A small sound classifier, trained from scratch.
Training: muon at rate 0.012, 27300 steps, batches of 64, held-out accuracy 100%.
Data: trained on synthesized solo parts of chorales (CocoChorales), 39062 training examples, 44.7 epochs.
Rows from block 11, named by matrix and row number. Each number is 128 + 24 x the weight over the matrix's rms, rounded and kept within 0 to 255. All counts start at 0. Numbers have three digits each.
# convs0: reduce pointwise conv (model.blocks.11.convs.0.weight, 192x192x1x1), inputs 0-95
convs0.147:116107131105119138146131116137149082134115165109165108119119122116176122149127116133160089131114132122142139136154106079172147124101119147130141139133157125098115125120116117165117179151108179153093118116141172096078143132122138108072169101128114089169125166172108136123107134136132080107
convs0.148:128115078142184127115124152143127108191115163134123140140118131109129096139115083160139128119156097116092127153117152127143095094132122155130088129113162159112127152127143122180142129115128135091128162100119125123174066121158146125158176171086141118125099118114175125109126091144125067174
convs0.149:141122147121140143104140150137112098125129162068139142125143143132152107056144138173096135082172129140101132118128112145101098152138141113118131101149140131123129127139123107155114147139143174158109144105120105157104164178120127108148139129112107140122168148138128059094138155109164134131
convs0.150:093137119118131105111152144136128123132133135135118155128127136115124144117096151086117150118136134132123120113148110150119135162112113120125148105122128144151125138122096139148123108137111131157134130161159149084135152099110140134096115105110107114141121130161106130123163134149137138119
convs0.151:177149087126113122109132140141121142132111158111138080101141115118109160140101167112137098105142170132112125108133175144150139127137103083152093137148147125147145120157119107092093183131133186145110106109100135121093119151139100169105124112102087068142129152100149135181129140112130112111
convs0.152:130178121102098114140128159140168152104132134128125129138097074120117131145114159109119150148105101144128122167133080196150144118109096153093139129106129167135136132103141116144145078145120119111154127067127132160114131113115148120139139105187148120116108143124109128130098145139119138130
convs0.153:142116117114140123153108107172141161103112128107137104139087095174151208097125108114138145148159121178120089094107141081130123132107087109141140129108109120129107121097115120121122108117124137165094137095135133100128128158145101088109110124139098116145135106155120107126128096160129106104
convs0.154:106139091127086119099134113139121099152129133115119135124117094134128102134126106206144114137125134113115143156139106126147142161148135196152203151108096116100138161162128117156144096112141130142147099156125139108126139230142098148152125162122131124101140098132134178101151117149123119097
convs0.155:122113137140113134140159145113116124104139125146118216108189123159124108147171117159112125167136147122110139150121178101139115126111129108077124130130100121154136157174099131108138140123174152145106137135145148157100147127175194111174129106115137109153103135128187126160122141097090120137
convs0.156:126116109093118131145135098150106144100154133177099134138118203080081102128128074152129179148137117109118142177068128154165128124118136198103133096101158094132136120135123099165103108082101111119122149146137093111107140162146144119145175111150172131159117149136133139098138123166129162129
convs0.157:179123132121163168074134104119112131084104124156122120083046096116148097132126095118080186118187120150128121109108080119111098135126126134108153138114114118119136117152147126140092206140117116087146140128165185125152114098097128158170167141107154138145132132119158102098110133101087123135
convs0.158:134155155153119098125111125108084141139111177187118150120106199130139105147123127108160131150113135095107139147098127144103140084115104105098164112140142148104115143122172106096129120101123118123177134131157105106121112131140092177158174132165130154178132118154104127107116145075121141138
convs0.159:117140110118116117156158155130137120089138114099122133183140115127150166081106131124129126104170138108161109125179122142125122141124116116185146110120119136108111170122111069099104110132127079127142099124122133119167127113163087119158117119181129134101120147143102122182143175111114108143
convs0.160:116098165138144117175131130141105136135151140123115152143113146122116130116154158111139123137105152136120088094141114115154129112205193139098112130124124162125105123133104148135115166110104121120104137130127112116121110155101135124113143110141099123153118122152136126162114114135130100121
convs0.161:097118102146107080149147124133078106123073135088151122139119116133131155139107113105167138128097127070057140144129105176137165100129133121110145121130130120126123172160211159116128138126127144136166159113187168112125129098135109126122112131111114140094109140172157080114093094113135152140
convs0.162:118108142154133138114135110127131118129128106119142169132087134137109172151119144095114147088153165051089124122118176131142138177145169149108144078137146153120119112130117134091136110177134151112124119147159183057127145096121120127139134081113127164131170116082082156149189175084151136093
convs0.163:133132119107144129147130199117119143105155118151139111096109110081120114136120142136149144124107119132125114119099131130126090131197125153089122095141094137135146198134071181146161114108113067130133129106157141136121132095132108119120117140134193141131120137122119117135117129130121135125
convs0.164:114079099135153134138167113127182162120139111102147128074090086100150161123101141161099134125116171154089110110091180141111155137111081160120123148169104109126149183142135181141118096119141144167141109126168088126143101079090148103147101133089074079125142102124196124180200112114133122136
convs0.165:122137104162116120095120130119072136103112150112148119120116146108130165159137123143114128119129147133156095141120122137113139127103122140126140112108156132092118154082211158133107118131102186130145108094186092130143159175117146125100163106124149151124111134175138127112109131141113104162
convs0.166:096167099116179154159090147158111111104156159128137110090114138132142136152092109103150146106119126136151157118166099139122173135139139114141123123112132112121119100093072111148167139146110110171149158134065104119112186112137145108100100190089125139094133163121127078151133113159084126094
convs0.167:118147143165137100138111103113103132178150132132144115121130132090130132131105161124136142114153104161140122141109142152145156150150113140109128079171157147103156127136134161162087120196134115172085099133127134144139142092100136133117093096114097114126118129103202159162134149109120181112
convs0.168:073158123157138109142109114112091114116121115193143088108143106107069142134119107123124134114113140144118146126160147072113111170121083129137103122106136102161091156130094142147131138124144133101114103128104148127180131106107156111116096154120137094120110148142159147138159115160157085131
convs0.169:166180156149147132150173143105102119125141101101124094099109115126113097118110115085119136144130132144151107117116128127105088116159135107107112100134140134124168125165141095136119123125158171153104117123095125109157084176189092153149167112140171131131168135160083142118118158114132153119
convs0.170:148191135096147141110106160117129126150132142161145143120077108114100163112138121151123131140070126137097110095139088118132097148123144168115128138099107075136111146109125170108099130120134181138091122112136145123170108119094111136149151098130148116128181121148126170140083175132094122133
convs0.171:127166168136138120170166146132143111147141152126156099143147141118146132128126096119175142108104131133101110154162140132126125131122114072141124128123131142164119122122151135145101114122093126148146127119112115131111124102117127124125111104155109127134151099162114148098089128132107135138
convs0.172:102147155143121123164105171146157131112145133121175108133130166144074138134090156101135116124134129104052154147138149156129123136170126138121139069140076169141151088128148134123192100151100128100050160123094108068105180084103105196122112117143155154148141138095110116139134112076154151125
convs0.173:149145121134123123131142134103169131125108123116139121100141134107092118147121131156135148126177117097125121151117142127120157153104144143147119113178154127167167142136126147135098117157142210114141062126115179145098165135181148108125163144113105116104120130127150130121125149125137148106
convs0.174:209128118167121106103117102146139127129149177136162136116160159149071133138143146119095142169119087082122129129094137087123116114144076154099135146154134134110127164138096141114153142155081116160133146151152127151134087136126113155125113125089135134196128120106153119115120075116157120125
convs0.175:150116140143105083140122129146129130114184162165150102130145116119108099133108135132176160144123120141146129069123073079119129115146175135177134112072213128150113160122101107128110134157126115104140124116184101095115122124148123105180141140100116141140106137117145138110120076160135117209