From a checkpoint of a small sound classifier.
Data: trained on synthesized solo parts of chorales (CocoChorales), 44.7 epochs.
Rows from block 7 of a small sound classifier, named by matrix and row number. Rows with one number belong to one channel. Each number is 500 + 50 x the weight over its row's rms, rounded and kept within 0 to 999. All counts start at 0. Numbers have three digits each.
After each channel's rows are labels from the 100 clips, of 14976, where the channel reaches its highest value: "lies over" is the class under the peak; "responds to" is what is common among them. Only what is clearly more common there than usual is listed. The data: synthesized solo parts of chorales (CocoChorales).
# convs1: grouped (12 groups) 3x3 conv (model.blocks.7.convs.1.weight, 96x8x3x3, each kernel summed), inputs within the group 0-7
# convs2: expand pointwise conv (model.blocks.7.convs.2.weight, 96x96x1x1, transposed), outputs 0-95

convs1.8:420508399528534492467482
convs2.8:518528553513562471507555437522459574503510447486476480461496448441451476497467508596505528542458525564513527479456465551500493445510652557436484555511477443513419602492385484563549423575477433613467505541456428450507479434482588471499595397475435547556476551491494507529458545492486504443
lies over: F4
responds to: clarinet; note F4

convs1.48:545384492471504456511459
convs2.48:569558463540453482470520475479505638550515577479478635537451497517526473507458540588526486517484514489605478618458515426476444536433544519450527494509449546512485423472548507463571496460476484533473542583473559516460542507412502458464560474498488589515542535578392566431536518463438580446
lies over: C#4
responds to: cello; note C#4; viola

convs1.81:495454430436502520565566
convs2.81:397543481477486401555507467535510537492500412483472479485521460423543549516580481477557482487552443543522549489492619577566506469506478521551523464566434467472611501496529526461483498555496539519447436446504418559556532585505511524486479511576531443539406555506532488436530385480593637475
lies over: B4
responds to: horn; note B4; note A#4

convs1.46:442521523512437602491531
convs2.46:511443488515528557522552517579494537552501553547562454468617480440524530489541548458532488550418501511505535560571496533433619609551452546487448545451536441525481541482524530549516451527541442512493523579425681559570517445493511491438470569571517452429505478550565546523527462512525473544
lies over: silence
responds to: horn; note B4; note A#4; note A4

convs1.38:479491526427447494497397
convs2.38:489515473500487475613542502492452393494547512495465561523511414551518541458452459508484493569516504511517550554470559482533481401473567568459551516372527430414479646450493466522547491469475487554532474551492468541516479476553549539447495503426539484522434421553593445487498461415376564540
lies over: G#3
responds to: cello; note G#3; note A#3; note F#3

convs1.73:520486530499511494432617
convs2.73:502514565434575513560416568503488685471433528442411437427450439522574541491489579530503495551481530540511484523490477551540496489530472477505462441463502506518529469480409535432523485529473473515426482524526473508450441485560486380427502450530556534512543550551483489526509357451519434417
lies over: F4
responds to: clarinet; note F4; note D#4

convs1.70:527472425551485582553524
convs2.70:501534486480521524446518482389523504494485484530530448546607464481624479523478566409472438482545487528510477437548570517478467451533463444494405424535547453399636459543536470462551443548444444535527477418488485601478499554544472498580461494445442496465555493502405542405472484521545510550
lies over: D#4
responds to: clarinet; note D#4

convs1.86:489485479511494363496482
convs2.86:560489519489529533556557493532514466588623525519574459533499485522476549524530526558559484517616495453465504446409557511591618499488507503468545471491581576453491505499484472664516558495431545522533460491559447567489513574490505554552594410527505519578494405539454549502539515476516473523
lies over: A#4
responds to: horn; note A#4; note B4; note A4

convs1.9:465591542522417528524498
convs2.9:489436516501506475479466452498572491516455543532457518501581548466460520490488432454452540403455513489457552392486534426447499473451445551436454444421526457465464440401540501498289563501490506637453501471520491491419508546469457460468490541491509572457544467434548490555492500478465528437
lies over: G5
responds to: note G5; violin; note F5; note F#5

convs1.71:452535545453420447544465
convs2.71:499534535595410475541562565577513461485453456457503535505616525471395521454548403590556424500495399391488592435485549415487539502517488441493531436546516489547487488438428537542603510467525550526497567555469535524490452517464450556479449522453561461490511428564472518510522490520504419479
lies over: silence
responds to: trumpet; note D5; note B4; horn

convs1.52:513455454525419525429554
convs2.52:610461543573444505517526506455424485524543441440499485427457537480469522472427386421404466587510516418466528457503449518512568467488510558497503466496526618505554448399491556578528450394469510501580403430533471488511495448481511482449560456475469498526456443480497399461452550436496483469
lies over: silence
responds to: horn; note C5; note C#5

convs1.28:485499423462407473473452
convs2.28:575543536471617526517499573574547448441515484430493416526411545441464529469536461533426491444457513512547668461539541480455524546503436487512490546524440447560508454380523508479485489538488516481468493549486486553469524529483461535403498556512535501391440573471447507414509383465515497472
lies over: B4
responds to: note B4; horn

convs1.36:516556502439546539500403
convs2.36:521423442549446458598498458538466474553540407536494472568416521501477506498451451528485515552551413550416618575526559470391437425476523516551488521413517520477509590499492446486461504476418545594498441567470533444541453466539492474442477517495522559475472482588602500505531470503400530512
lies over: silence
responds to: trumpet; note D#5; note F5

convs1.35:541590571452461479478519
convs2.35:465493495403515442422428406524383410493510491395467443451530551485477500521375531521424504479427502564434445458467514516510514480480550558507578484432507457518524392452473480505563444385445548472459491464541492561445539436533496537476488476474546457497513428464453467455444524584457452450
lies over: G3
responds to: bassoon; note G3; note F#3; note A3

convs1.78:537464422512447563525439
convs2.78:478525453450580487511505435458465443493410472513585486492586512443495574527480560566456437476518528499499505484513507440482553567477487476453527627483512483376527509429492523464602478476514542472485461513420580425443437482571476641476472430460493438477433412485579430574508521480505469476
lies over: G#3
responds to: cello; note G#3; note A#3